Rows from block 3 of a small sound classifier, named by matrix and row number. Rows with one number within an expert belong to one neuron, the router's apart. Each number is 500 + 25 x the weight over its row's rms, rounded and kept within 0 to 999. All counts start at 0. Numbers have three digits each. After the name is the row's rms in percent of the matrix's.
Before each expert's rows are labels from the 100 clips, of 14848, where the router gives the expert most weight on average: "peak on" is the class under the peak; "loudest" is the band of the loudest frequency at the time of the peak. Only what is clearly more common there than usual is listed. The data: synthesized solo parts of chorales (CocoChorales). In brackets: how many of the 100.
# router: slot weights (model.blocks.3.mlp.router.weight, 64x192), inputs 96-191
# up: expert up (model.blocks.3.mlp.up, 32x48x192), inputs 96-191
# down: expert down (model.blocks.3.mlp.down, 32x192x48, transposed), outputs 96-191

# expert 2
peak on: silence (37)
loudest: 500 to 1000 Hz (85)
router.4 093:476501485512495499521505463546490513455507481490515499482547536527469504480493477470496541527515505490456486471478475485481496500483529539442505541545467480467507504515506510523464473558487529471477511466481450500468469488476482541452454494515507475507502502530533497528464504505525515497
router.5 095:502533499499522501515493514502485487495516478516522464521484502458475515470522469497476533513520494460506493556451482503506494509456524528508485499470477463518495520522482503492531446520542516473521497512548448469505499468452515485496481540492520499490496508514527502458513486533502544483
up.3 107:528487457508472532505482460473501514547531452512513532489535504511468468516530482460483491545554519529493457508480452521485439480540508547473486456500481477479521509510497494506510485547483502503489494470546497506505512500481515445577472457489518478487515524539522483519489485518518523489
down.3 114:501517512508519447482515515511488480495504505528505517478483517503499515504512528560509504489499490507498525531484474435566516489491497479529493507517541514476523485535492554478548484492487531483474497509549499500493494498486502525479568519476478468460519534477451487534486515499474504523
up.4 117:491499503450479521509525477501515521500524478504532524468514527551527497516519513473470526511477495520473488458485468501481496499509512524465503525530519523473516490467503478504492474522499527508469519503517490498495466559468506494487469474487502461527515542522530469550482533465533494465
down.4 145:515527490477533447489521540520459493491485485519480523499518498500486530487542509526531497523479488500496521523483463452565471472512485484554475524531533543507541505530504528516563489509533517463506522520519471487475534503492485508498533501506494469483530540509481528491505486470513535550
up.5 117:442499511474539542517507509471537515524516532535491506512479476482535519507490462466514475483503488530489536473541556488471513494502484438448519523485532487518465472482473481498495528464497505556500488517482549507487511542510522511470510508508530530482486456494536491492496514497521473486
down.5 094:533479462509492487510496472460506462456515525492478476538484435475481512483516464487514486491543535498512495503536489531504517514472536454502544514504464518491492493483548460477486524492468480507514512486503511507461501499512482525516480510522575475482471486485533482463446482514488505538
up.6 083:442524519477496489503514483486503510461470481538449459529491475505482502482505473516525497472485462498471491499512525456520498515480491494506509459475494556513492552496511557511487530503538516530466558522477523482478518513494469541480518526485478499473516499532507491460506497483472466489
down.6 101:509458517513494487514456477511492502515483513467537569534500480486442498473512532480531491516487463484511481491509519534488474531501486527546440484474545500555438519482492516469512506518480465511533467470465504500483532482492514499484488477507481511533477530515503511525506510517506503478
up.7 109:499496514490508506526500475489525502486492521511459514469461485520497541487516504455522463461453491503507540507517522509517509503487461486485523517505523482504489471483533493475461487439482489548472514543534514504511513541506523523487502502516516533530515481469518507528512517466463486497
down.7 099:490487477490517496505463489487515508466490538506459486509507449466458520521504436472511500527497554468510487503486491540462470500468519449462503548496491533439483500482489488486461499484508494522507515479460465499467511499494487497520494491504515490499464516510478508508447471468490474522
up.8 102:483487497471501517511543487445521563537510524556463483526486470493490492495515521502520481511472453520472494530490537507505521502522508462480511442492499465542508504468511501502495543508502471513500527486500529501485487511541511486487503510489470520471499509531506491468502542493511479453
down.8 087:460456528508484484505440521486525511468502501492485570479552504495526459481425500481536534507501493492516486452477502488468462509501525527491488511475512493498459504482493486491497516506507482495504491479461511532475521512473534497510495530512513537499465473526480504501503503459500540537
up.9 116:493527485497477508537504498488511486473494548504470485486456475530518543519514481459491501471486516493512537490517497511518548469493483505445525528521498508487490487458539489514451494481476543525464504560494513499518495527494499540491461463529508517523525479496522490510533493446470524487
down.9 086:484495477493538500472419474478519511495473531507475493518466453499520495447532480488509470517530498500504423473512498496472509464463529480484477511474519474473492492521499486495500502539540499487521514431482488524479494527544536514557434491475496476512533467498479484496497438480522509487
up.10 092:483480508491503474472486525442497507526495549548484463537483462495496489499530513476529480526501507545478495522451515463547486505513498445465488507510563529502489470471479493516506515455509470507506545461475493494503527518522511514515505492493481476482489527505476493439476499479503492488
down.10 087:463459514518448503511500497492495483471486480489506505518532483511556509516496456487487547421483493487517512487521509483505482521513485481490515497515476522504485512488530533494483505498511530535486497490481504525501507499475472473444471474476525558492496453513503505497451473494469460497
up.11 084:467523523504527512496516486468557520518523555537487479503494483471481499525490525500487484432477473518501499497484549510498491503500453485463490477506506506513479531476525537511476515486506513506485508508499547491516488509502492487466552582494518531511500490502489475502531534485459478488
down.11 076:494491506496520496530478493484523489496518489492509492453515460498498490487480477485504542518550490461513474427490522514478458521503537526515510470464546485540502462507501501487478529505491498453502525472471520471499528550507502474523444485520530529531491495459494534501451526491484518529
up.12 091:481488526519508513525501526469536487502496529486460520492510502529539487518474490485500463480494494506490507512560533532508493520470461502484527498516522518531486516477517507522437557497455501541518506547478538524499512519518499517499480496505488520501475456502486501510541539481488451514
down.12 077:491478493492521467550547467505485521523522516504508503497487462450506520484488514512498519537499497475510517486505497476520484495486549442477542485517454500512443492492502484494482474494502510515505530533518485502512522514478536448519470483469492472491471500517511518496558466515519493471
up.13 099:482501502480502535505516450444531555530497545523496474511496516476515477527504518501517495506464462539469513513477543500499499548516489463481508463497481497528484491453515504513483529504510493502492506486501520522506508524519488482488529531465476518477463508550498504473505520471504467454
down.13 098:494490510539525491489451516476509481434470516451497529482555476498502466491484518503541510529485509496494422451472507517484470486515515474484478485475533534510463537482515522496504496492532463518557473469443498541506503492515539529478467480510476505525456477512469495508456501507496502508
up.14 088:512468479502448517530490479484495499538494480487469492522499498467483462505522502495472479476523522501531494516513512567483492525494485531532533490495452483532479497513516482527468518521477519487517466494528546513509499472522516467500506497512512517464531482480478458471497484525500493517
down.14 081:448523495478496490528496489490476518480454507481451481521476520527502500524500446520499511466498552531518513472515473500508520532481499515561478534476488526478477508482524501535493518466517482493470492505510458501485501473522485495516498508493538528474541506497486489463473502502470453496

# expert 16
peak on: silence (55)
loudest: 250 to 500 Hz (72)
router.32 099:492518510472555500497510484533531514502499472498556499478519570526481452507509523491504512499498468483503469539491505472544501504504483535525461468509496496508514530522453538487517483540528507496509452531520478437516513499469506483487510517465489496524498552479517507465506500523504527499
router.33 094:522492489484523477519536542511463487512507491485536469548492510476463489478505481457498484521501499469507509569471505481538505527430523486491456484477507482544480516509467489479513503532532495455534481496509501492521529519485502485520464529461486469558483536512493499468556492536499520468
up.0 078:483512500446534484504512465521527441485519523526495550475472504501497533499519484487516529458465509517491554431513538489504499490480481479500493535528479529473517511484497502500522491456491500475498509526471517510484507472481500540474556481500487519523514479462536473588504512474478510495
down.0 079:530492500531487498515471489476507510527556516493487494540477487474496500480540503460461462515484531492536500487508511480494489498511525547503497487471473479519504502530495501550535519546490488505538479497477515495493460492486541499518496511551522510531515520504549505503520549527553495504
up.1 079:514494499480518474510520511514509464501462477498522558436466521565497502525508490518489517435476485515504544492502476472541486481516458483533513535569503518461558476479500520486533451490502537504443476523537504497508492508465473505504498462479503500493543527487507519543495492470439516518
down.1 079:533517541541502500516510493511488496527497518460532472506466492475477498485524486488489524525505497487502506528511509497460519491441518500460519515439482509519466472507503500472482524523536483480521511497492504490510465446512510529491467508491474538533463459479504538526516512550469478515
up.2 084:465473509486529485510512558514468514480531538538487523476456497502538547517435436481526488424501516511520485462502528493482500498483522439509501516507499500506513460518491519458490512429552505510488507498495496488487472501498518534490506526497525513460478445471472499487509474500480497507
down.2 092:518484513520496529490514498494501478509473528512495454521475501483490452510510484499500484513543500489512517525482460518518500508443539491499480470448512441541517454455474479512523529490540484462487515513523511456516492495566514493578493487489507479515528503503516479458519446542513508434
up.3 089:465503522512529490505527531496464482459541544518476516491429527484511539468489435488516508417482508492511535486499556480482505495476499463480541526474478475506500460479520521473465485466529486489455495503490500492521469487502542528484505523511496514494505447484503484465479505495484516476
down.3 104:526450489514522537513492514487479533487495502511508469516467482489467509484548441480510455523526524475518494514485478518496501475459528489495534513497488484493511453469466463486505500527513482489478502518544500472498510505547502494559517467518489461498531495506527491425482436543499497500
up.4 086:482467474486453514541518503492475514510539489493444487480468518509524550538514490494502455479476528529507552506515462535483526511508500506489547541495491509475520479485518509507473497522458524526467529523536513518493497533557515497501487457510506491476538501478499491487479487491478452517
down.4 094:487504515491513482455477527493468478533483502498509518508447473483503524503492468522520500459522533499531448472507524488517468462516499455508465477474517506528484567503514460488507530494523453487523534456491510470459503445510473526535483491512493521494489455482476461503511466519482499515
up.5 104:516505490497514493532560485533484492493526502507541511491498537536472481509540527478474501473491476500497535538497474476510519553487449506514523495549469479476516482473467508476535461501452514489490487521551488457521475508458536479484525489484493499524523548447519479538523541483488520493
down.5 114:533498516534487479505534511508500465495501557497497476532458526528465523475501482525518505448531513458483533506538512533493530533439507504483538480510483519533503531466508501480488513472495510513507479512522507533514478478470510531505536523486503495505489542472519518488513470525462500500
up.6 082:492542517488504491509511461502536480506470493484512541438512536508517483506481508510514512461455474517477490476501511484521507482527463517515504528550500543470507492504507528524491492511483536509499479530497497496508502492483503531446484469504460547496526500496533482582517525440468509503
down.6 075:481513499494493498514487442497499514514553475476480492523473501482499512501534500456501478499501520540517508481509495546486473510503512498466492468473498444525480472470452453515477506544493503510509552501492491528548486473499517490497477487494525477498512501531522489517510516547550472460
up.7 087:490493497511451513519498509498474491537496471481466494479508494511497524493520485451538494506467523530475517512541469512479521510499455510505529513510491505489496476478516517532452505491506544501481485526477516539461506531536501506500491517526474530448534514521500472522517520472483472515
down.7 082:494489490474509511488456491489502515549502551529474488515501449505499479514511484513529520508528533549533468491471508492456489458483508482483482504508523509491486485527536475501484561470546532462515506419444530538512492499505501547492523509507510492564460494509487526488499512504532465478
up.8 122:497511511484487544510450473536525507516510463495498535450522521523499502488491523485532504569487486513477494511515439495492466483504468539518490512548498494456561472504472485505494477532500507507479482516500493503517481532493524496509468469526484511523530506509519478525467525478526508496
down.8 132:498487503479517467502526504548503506546508509478539485528469519498470494527525506519518539451468495500506520482523506510523569515486520506492509486516454467513496500470519530461533496493519484524531495499543547531529492489437518510466496519472467517505474540452533496526568532495498513478
up.9 102:483482492460491490477512477519485480503482489505499513473488497520515470496522520471506498522485505536463499508462464495525496541517440502502488530546516520448515473469464494514512504518478507498473511499529469484473502524499503513508488465509476501504545559503508473538494533451480493490
down.9 090:468537540488525477528533522530518484468515502477488472499495559498475533488486461541480565468514510466526500500494477487505525530489503507524504468519483505528502500536475518465511507470483525458542470506496499485525494445431503535458510514528505538533426475473499525516522528509500537505
up.10 087:478446482483485543525511503459508498541493478530447507486469491518524540516508502489531434485475514550476533506535505541468505503507493486484527519512518507470500461488523498547473501500490490544463548522515547514469535544548489485506503477534499521481516484511509489487495464469469452510
down.10 081:520510515538477489472480502508505469569499534509508472529488428482505504506514506467513500485529492498558471458495520551463492452507485499476495500472471481547472530490497475491477552536558468458513483469489528507488535454533542525511487473500524489530509499495517493513524471557507488519
up.11 088:483501513511514483533511524490505477454534540503526489514446504481490516487512445484497508414501497477512525508506564466480531482473499488464537511510449490488504491481477520479513493438491489502499460510495535505525493474459534528497521530507525519519492475476519474492520499531474510491
down.11 112:539501491529492545526526499540448502508528502494512470549511520503488509477519449527469496538504551496504510521516482523491524516453524514488541510489478458508520507524498466493496501530488467473487505543535493499502478514515505513488492514528536484484534474515503514458455456526514514523

# expert 11
peak on: silence (65)
loudest: 500 to 1000 Hz (70)
router.22 075:498462461521483543565487499490508531468555504506499518537528509496491473481503462442503503529483542501498469470544480521501518550487545502483493518445468504530493492471519486490488491524502505478540516512526485515476474504529529486545465503480527512499508483479506525509563487505513452506
router.23 135:513450472457490490501460493508520522488497460506513508494519510510485454498510531477507522543477484524465494521473451479530483495519485533520477479525487494476558469509466529490497476545525460486481497491508465469516504506476511457529489497484483479473532515528525513492485502519518536480
up.3 126:541483450504444536497424504508460526495516478481494529490539518493500469470499461474510488546525513517480451501462454488505485482491534529492511496496477478475530495536486456501490490540521486443508526444475466500493478500516501486516463481494519497505504495544498515504466486512533520517
down.3 124:491530506471519491518548486510527473502487488487539503498531540541503527552525540526501507469445493546441555528516492482512498495503479497525520513543489505496521511459526522497496466512508517547471476559556500478503507514465487501452504493482504485517557540478520489491553516497464493481
up.4 093:495500505529492525483486468474512469508509522501497467507511440478512500538478509462519489452490483492506468469474572510504522506530478518448487476452496527497443544466541457527486556493524487517530520513477521527446515533522494490497510496470485526502487496536480446476535512480440482476
down.4 076:516530547492511494503515493533517514482545496520536479500512544473516525488505503511469491490522503486532525534511486504449494490504475494503487505515493493473508474504484502482500451547502510466439503527522485455537467530482508485518483524499531482486509449478526538492482481529554516507
up.5 115:519466507506482544538509473538525524506533500513500506501509513498470476477538470451503459501510516502517492515516495513493500478470534530495546504493467419489502473500507487474471487517475471503477544512518499494489463559491579486527456511533534483462508495479524479479501487522517502489
down.5 100:487533537469504465480501463513489449528476491480511509502510493518510535513483513507514484516521474516474514494480503495509508494527483521510465502536507557497516525519490520538526505484484575486528484495509494495501549473497439493494523495464477529537553513483502467502505516501476538502
up.6 070:477516511506491517522520504504483484489487499478454493475514492499463493478470504527514517503511513495526484506538535508484481551476530479505497501496502487515487549529514501516457517491497523529502507487494540516476535517503451515521487540551522530478480473487466485451494467474517449525
down.6 087:510492489517502540457481463460501551507506480459465492492520497493526469495475500465518484505526478502484479492483506493489525451542493473497459485513534498491521486511471464544507531491507508487507494419473473503469488521493476473547500438485497480532509505481480506509468527541527510473
up.7 114:527488491496467553515456488505502515500525470508503524492546522483466486489489461436497503524522504501461433487498479520481490508500526523460502486480490475491481504504507454492479496550499489470495538513470471498485475509473537478509463509516502495536502504569517478504506503515553485491
down.7 112:468544542486512466475504519548488479491497492477507539482481513507496512510515519552540531478462496507461540535506470477514499519501469464534487526520512490493520512475513542490531443492510507502462455539505484463494554494490477487483518507488505497478512518478478551521523506491471515534
up.8 103:484519497506499514480446497482490451470484497470486540479521492516511552516444451502506533478504494489499478461499538505458495511529500528487478511484508543487509545533511513541484508515484520479514477516430515546491506474515448507471483498547511522507484492549469501512497519486498447518
down.8 097:487517468502448545521476496509490562484523510540470470502524515445487517472516513472520479558512550511478488513496458506478514479477523501489498474454452469512507443498517461481498471507537501461478529491511479477519498547514524478501480485477518458483491498493512510491505473503525517493
up.9 069:503477478507482498517486520448512499516509534521448481516497449483499533525477463480492495467528526510513489475515514538459487500498531470447502517468533494520471488495527471511483531478505500540532532505451538544464493517541505514525488521523543540506462482513484450487501455512497478519
down.9 069:494491518521456505519499485507482494490516491501491457522522524485488532470487482511498517530550511438521482524509525503464473505540530509480481518476454490516481499507493506461480499536447492471502484497501516441530524499513510508506528523523543517503480436479487477500511483536512518508
up.10 095:539473455538502504483471523511482501489499509518486491522507466473496526451502453498547499503550555487540501479494489510478473480470538493491501543461517481493496478528492466476525503483531473457524511466493497520490526488509518524534468496515559528502480482507494498483480445536518512543
down.10 086:501474453527481537497461490470473544484528529532471491512513482471484472503479505457481466525505534507486442517510515534491500480522536483482526476466479499504450486503508493481457514509517470512493556458501506487488474515523556487530513496494516487490475475512514507451480475519538476502
up.11 109:502455447481499454521511476483504518485516505511477515516464515530498493541543493485546511474462507557461518528480474498512531509504483485497530554512518549453526478446504511506496490535542480529462546498502486497478512544488469488475503491474488497439506531523524474515497494469464490505
down.11 124:484559524469512508476499490546481461504490442448512500496546507533509523483465508526473512494505464494461526501530484481490476494505486537515488489542491485525550522532504494550538479524477545483506466526513506472513503472461441511491525492495509505541539502497478510529482511503503537512
up.12 078:505491507509464525539497484484511505490549500507443448503476455476506523477510460499489457478542529500506480489568507526475505497447523484470542546461477487514490508506553458496471528501470514500518517476480528527480482483536521515524515526514530512472473441469487487467500445503495475512
down.12 079:507466480526466524514511501446512520500493519513499465500515458460478487488505472469531484483542543488528453482448523483514505534516491462474488486470543512516443514499505466490498547474528489492524509504496471519496490508513542458514472489484538522487458504497493487500459483542494481492
up.13 121:476502487489528468502539495463496469490470494505467526515488483533526531522519510515547484463458505524476543498508506496506516494503472479521509511501503528467528497479531541553480514499530485513499526530508523527468536536514451482500523514523509511433501508525497514498542458484461454512
down.13 109:521538541513479547533501493530458469549507469506487464507545482510522507492479498497448476549513455468504467517501495527502488489508501565517494452516465477546527508501508452500507485527491539507490507502495499457484488472480475490505520506493495501534530499501489470495492508527503544480
up.14 093:488506449511448505489455564501458488505500496454477493496499484481550553466477442500515506501543540493510485479514509493484459469497568508486512521458465503517497502510501475511499507496503512476514508455473514539458489463508511535533469511537532506490483459514470512502474457510510494532
down.14 104:531481455554482527468484469464490520469501543482478510516521482477487486488461481474509488492523505451541462444498523520496484491530492493473503492470511504510474526531496482477482513502486449516548495429491531517499514514516506472517470483508510539508470449445499497485483481496491500508

# expert 15
peak on: F4 (25)
loudest: 250 to 500 Hz (87)
router.30 132:539463496473546499492535472481494515521522557513503469527510494513507493522530526478535479526473498526447522493483468494502514506478477457485522533477558481475509452454507506521508513509548467506464533524501498522472497544523502509460485499474474489513501521505532473507513510507488464456
router.31 077:518478529498495484491523474457507519473507554537500479543460499489471467467487469501468494476518506486493498550492504514535521530472510454503512503469509472497429534497501468475530513511553531489514526505524511520501509523475475504489524490520513448531495512494506487451478495529498482492
up.6 081:513517520560466534503455541529532483470472521491526513510477501506486449493475458514500488476519479473532458519497508482538497523519511512549485447521494503530477514507482503482512507466483501480557461517492533498520516475492511511518504488519486503506520500490495510486479480523487517502
down.6 068:501520508494491471511518456462496497490498513510467512485469495516500468521479519471485529496515490475510524478500492498500517526508539505503501503524547526534492513547537513469471537451523493510527516442494468536500483474489499505524506480523510533510485465524488507543544489447466483512
up.7 077:480513540527491526506464503554517506477476532458509533495480515495464486475480474526504487458485492503516446493490491482501505541518504546520501450522487508557441520525490519446510484460491486497525447492458505482521508483481501505494462490507486532480493488451489548479482513492471540501
down.7 070:495502507482501470511519491539487482530545474495529483504484545540478514494528532500457542517500492479546526489497493513475481473528497524514513461566491503530496469471511507487488519501482517471524521506558453541548502458460535537478468492534485498495523500500496469532500514467525522470
up.8 164:529475486476509513471521460511514529512516462505505490446501545522495543492541531485505526563462484520488532503532471511517470492514488523468499535547489469486530456502482522503535455511498485520484492528544494506504491512494524504478485497492516476519516516505531494561516543494531509477
down.8 139:481488506508560506509531492452510519502481541497486499509546460456521478527496515504542463475516508514471493490478535499517503533490514415504478516439540495510474500482493504516501553474524495512508525480458538506490532523521482496529527477488518500495470506468501502461499513526486511492
up.9 085:521512512551498524477493529492498471504496514484506514511458491501482488473478490526469492482514493475534491495528520487511480535513494522512467486492519490552493530540493488473511497430482502498562462477472517482515508478506508544505527506503502507526468474460488504472463488509466515506
down.9 094:500504508506466527492512515525525489460520513532481505479525509504509478475502476534516513565524491509499521513505498495479461503509555515507516513540471464495480471490473475502481459489493532538484481480475525503510433474541515547480455509528522452486484470460516503492453501508535517491
up.10 078:471533540515464521530506519529504481512500504479535515498444510537472498519478482534476511446504478485520511508513512464514518521494516528543518438543469528528454516516477523478513497488481516481492466545489523475527491474454512518504497508501509518495530457473513500484503501485498503513
down.10 067:537483474489462475475542486514499455560516482516508496486513517496499497494523495482513493513490460461516487484521482518520525496454508513474498511512506491478506491502494511504530507468504499481485477524543483489464466483450556509497496435485503474547480524487482490517559489507498512506
up.11 085:513495513521513541470451518518517489491491481466514540478512523484486486467484506503486488535518479471527470514505496463533457519542522533516470494503527467528501484534450485474506500436471503479523455485470496499519477492487512513541515506540517494542502483478473539528478522523523542513
down.11 064:484494487579468507515493476532485517501515541502483511526496496475441509456517491505483498578503537459531489538487498524511501468548553584535511444512502474490515496491466504460523513503503517514490494478510485436464495503489520503493524515531533490540487511516478499496470485498500516536
up.12 088:506516497515511511475434520516494447482467493498518528504491494495477474486473474529484511515503500469535486525503498490531457508507523520536475487510512492523513531539475477471496499448459491447520459470483501495519492469493507535539538502550507489518507491475463531470513497521490536545
down.12 069:516531502539489465464464535527487467526457482491482454486497501491493516456509498498479503575504509493532462466460492510481467482504476552465453512534518496488494492516545482481521518521527542442507499469461464478483539500518475544514516469516497528467502482492495501504480487486507496497
up.13 075:496510546526460521507500524548511474529507565502525518501459527526490488508489467500485516445497461475545491499477524510504521521479472526509497463516455510525444516502466499462523482496515502493515465540494551484502492474441506504465515521490506521503492509461538481477531513505508522502
down.13 076:527497457457467428507499467515454462499489497530508486508499547535466477520524528495455542512476523481514540520528462513472467520477490525485476492539482485488487519491482515501485493490468490510488476505575463496490462529496483485536513483534498487514517501488473507502504458459489506494
up.14 082:470496530516462515519490478505498495502521508482529490508458517458462478458500467522422503513515511468549501503503501491476478545483503533495491472543482486528482531540488483487487499492461514475505496506504493477520485462469536520500516518521531471522493435494485520480433508486540550498
down.14 071:532526496537474507496504484548534507484530533492533581479466497506503498545537480484485462524488473464535538518479490482538503517483482528483471538515470504516517469488462504489493459502447507518452472532493513497485469524456531436506486502482494484512528546484511500501482534523516556512
up.15 072:479521546492495505528482488519523494515530488483519516473476537497465497463509489530452534514521494473539530508512487465491491516497516524517487492539485483516509494535498512450514471474480542488500475532523524479540462454450540526478507531497526510517476484491497524521469532490508533502
down.15 058:512502506551460529488518516536510480501527493524510543502469484516478500506515476479528478496488475487520526500448466519505518495501486534472507533488489474514518493493485547472504493447522543501485475507535536505490475466459519536473526463471466485479502525513502503527532495526493552492
up.16 182:510465474461477512489517475477477529506499448517481477460492499529536532529529523469527473521477522540467526507540507516466500469509478494485522538507504520463532474482521500534468505520515481543467510535512517506470512536514491474499486466527530479475540514532511472520521492487486462480
down.16 178:514488479514539482503535502470514539503505541513477483504508463449504485509524537501503442483521531501481502526493484502524521530475518447509511468447524496517471472446490485481511513483540467507489546496495470485513505527515509490525525493455487484507456519482479487454507507547524526496
up.17 214:523485474494515502501497510465483532500492534515480457555539460448509452508497489478511464502530543517476473470484521520462530495477514474492506510453536512484477506479530434526467536510526475492505530455478487501483508523537477458538519485497485489488463500532470480441471466491512473486
down.17 223:512511501473505498536542517547517491512506483481546508471463538518473505498525522514489502482471457489488541555524468476534502524493458501525526487529477519501513488474481515479535467494480526514478477545539501444523479480436496497486498508440494499510518543461518496536516533524482517498

# expert 3
peak on: F#4 (28)
loudest: 250 to 500 Hz (90)
router.6 094:456508475513502471519507482501481468468498482498495499509520493480457513480478484485508501482495524527476500513506534479446454505478526497500474496516455508466525530533504522537457505517504513464514513523519499508479538474523479506503509550516522511476532529502516469500505485529503463553
router.7 106:550451477530497521511516486458471533520545513504510423559512473486485481504526512463452509552510543508497470552501492514508524536450511486491510471470473458485465523476529473488489510521533482497501535496539490526474467524528499476518496499488497440499487518510524472473505499495517503437
up.3 107:526495493513483511490475502530514493468537502492524493488470499525471489450504508497462492527503494443541514528529470478503497509524484526509502489501449486516509486510444465441521450488457527486490482528512500476528446495475532496515539503498511496502501500434545510516444500523493576528
down.3 089:485504480446499513473488506466530500525452471455468525463501503468501528531453470510521497524523489546425479462506517513472472475503516465507469486492474549495467511520485498539472519526505497516486489480482501503518523503567481509497477481517517497501482511560472480515449514481525478499
up.4 072:450516515468526491477504534517491483496474459486487521471475522529502493532493522535509509466483446494489514488464502466524489482514494495533518481559531536493531505510507574517505498488483523513483485507494499483516522450480484507445460539532479516478537488501491496522508564462472493532
down.4 089:535447481531517515526506464460503500493483534510515452546503500494503489500517523480530477501506526531514490490470509511509534478468508483489516499440499500475468496484517494551503507522516479488509553491506522522468540541533475494488508478473516543466519517506490481451502466499496462477
up.5 131:549467468528476520543514461483519520500549531491514462519506489501502485473514498494459482553498519474530487524548462535491533517508494518471534488461461453521494503514523463477465506495440495525489509509512517475521483551528525474543523479483506491513472487462537487484460471526523514482
down.5 142:483490484479500532465449508497512552519483493492510548490534513482527466521464485455518491560509464504479468500464483486508462459547479515487454472494519499485510463529443491511485504516493469501480461481455495456512494514518503449521482513497501498521507521512490507525456531503551545464
up.6 080:465522519486510498420436535528488496524485466480474530489526485485518501514474496505577513522503474484504520446461478424482468482507496466506445507500523506512522465515440495514530516489516481470510470475447474532497494476495502524495477514504495509525494527490492548524481482471503513537
down.6 082:460512469461491537529519453460501546475508475506486480505495478468541477519501481465499515490510520576487493509519509524472508518484511487509511526491507531468505510473535525547458526519480491528535556505536533480502499544537499504490535481521520540502460481533496483472488502528524459497
up.7 042:501541513499520517506511493491537497535485492503512561530513513525486541497533519512506503494471466517517514469479456494522478490507478469494535507510528502522518476478472515489544497453504491517441507485503506536538507492496513531478464502451492513518503497469480520499470515455513523454
down.7 083:493467472541515526461518461444486511514477529549511495490501472450534469486523541455530477479545549494469478505471529559464517467496489460497516487481496554471474489493501488564489511500492510501553533525485520492459511506510515468502559490495474480498470479508529446481513450508539487495
up.8 213:528482469521476546517483483478492528502500526521467480532544462467515468504478513463495456536524522486501471465500474517482518465491536515484533466467496481502474503469528449523469521534525472498516526501490453493479485523532520467526471485517482476487466482519515470485490471518547489486
down.8 226:503509511513514463517520529517502469486504537500484498538450523537469539485557489519517518466518516487538546540492467487520534523472511486525497544521480509490502476488464519463524473465481520510476480517534478537525506488473497536483518531474522498484517530474495527499487483481473508526
up.9 106:506498478495523513500511445462548521504521521517531482506525482511511480534499540488484480537493503521471486488494519510512484471541481469454497483488519492502489495516509486495492515504495518519467517510462534493506517567516499470505523465500433492528487496540518472489463528503516521457
down.9 115:501514512539529529496462468524494516476506527464519549508539491466485464483457501515492520545523480465516476519496506481480492501516517527518471452514505505522490493529494508495487456529478516494523456472462462463522477463522496481525489511521539498523488465489470535496455511505551551483
up.10 085:442553555492504487476456527533494452529489434450510522478467513539501493511501521526504530445460476499511518480496515487508477525493482526506494483550488526498541519532488521528506485502469522461526468492506523503513497454476483545476468534498508530495516495489498533523517523458457505517
down.10 091:472505507478537483512523476519499471461476483501479502495503522562520493498531505487522520436473491500467530501469504469492510498481484493486503552522489501448516550485484529529476533509494462534518491494520546551474547520480457509457519478497443503482517518516477530509558486468439448501
up.11 108:463504495488485539531510511507482450491525455497494495481509526514469522489486464486488508461540513496520507513530514507468479543462511531514489501523453511466534528546491489526491452528462529475515477529529506495494531484505468499511525521530543502497536496480531477507489480525488478539
down.11 108:459501513469514493495476484488507476510465481468487544447505495538541506529479491480539498489460454527464496475493539480510494466521457496517490514523530533474535535462509528555496513530484488531502473498462526504497508515498448515497497482523501510532529554527502515501500511472508474499
up.12 081:489517515448531490456493502520542518504478492483505537494482527517506490527514530521533504482499472511509543471493465474529464492542524440523496497534541486527523436518472520462527500446510464519467472494480496514509478498462516537474489520507487480497503501472485530530464515490513542492
down.12 069:497504496506489460489511492498478481555500503546480451568474481507512516502472434488532488486503528501478533499489499521511567465488503459497519523417483495481428503474508512497555523535502490456552495483501495511486504486487501500452519544493480526492472494485509485452528507478523487533
up.13 088:508490470506550528492517486464544512539530513531549490524522496504483457530500529483497489519504520519475480515507517505517479443536483503483493466462524454483493500508512471476490505494492482511511509508494513472505516548512493459541531500493469473515492492498533474481451492544527505483
down.13 106:490511514532509501507450516518456526485482523462517507488553495483497515472446476501501516504519477475538474505491465491517494496516516486511463501485468482510502477507470515531491445520476502462506481500503478479516489474493458463527498499522528490487475465526468541499431483511572528500
up.14 072:504504530489494518516534521538541524526529495518477494513456482530511504508533475513538513481499519503519534506482476483516524499500515440485534508504525506522492440477508503415521502492508466520445507509507494547535457515486500536476488497490484486481514479470506528522477486494475533486
down.14 072:510462484494505503523483496446470455522485545514463509531460487482520520494533504457505505517542525517455508463501505536499507475491494488499532524421498509418457552482525493497516524537504499504539545474503455519469514515541503519480475487477491505476535480539531480504500442488470468517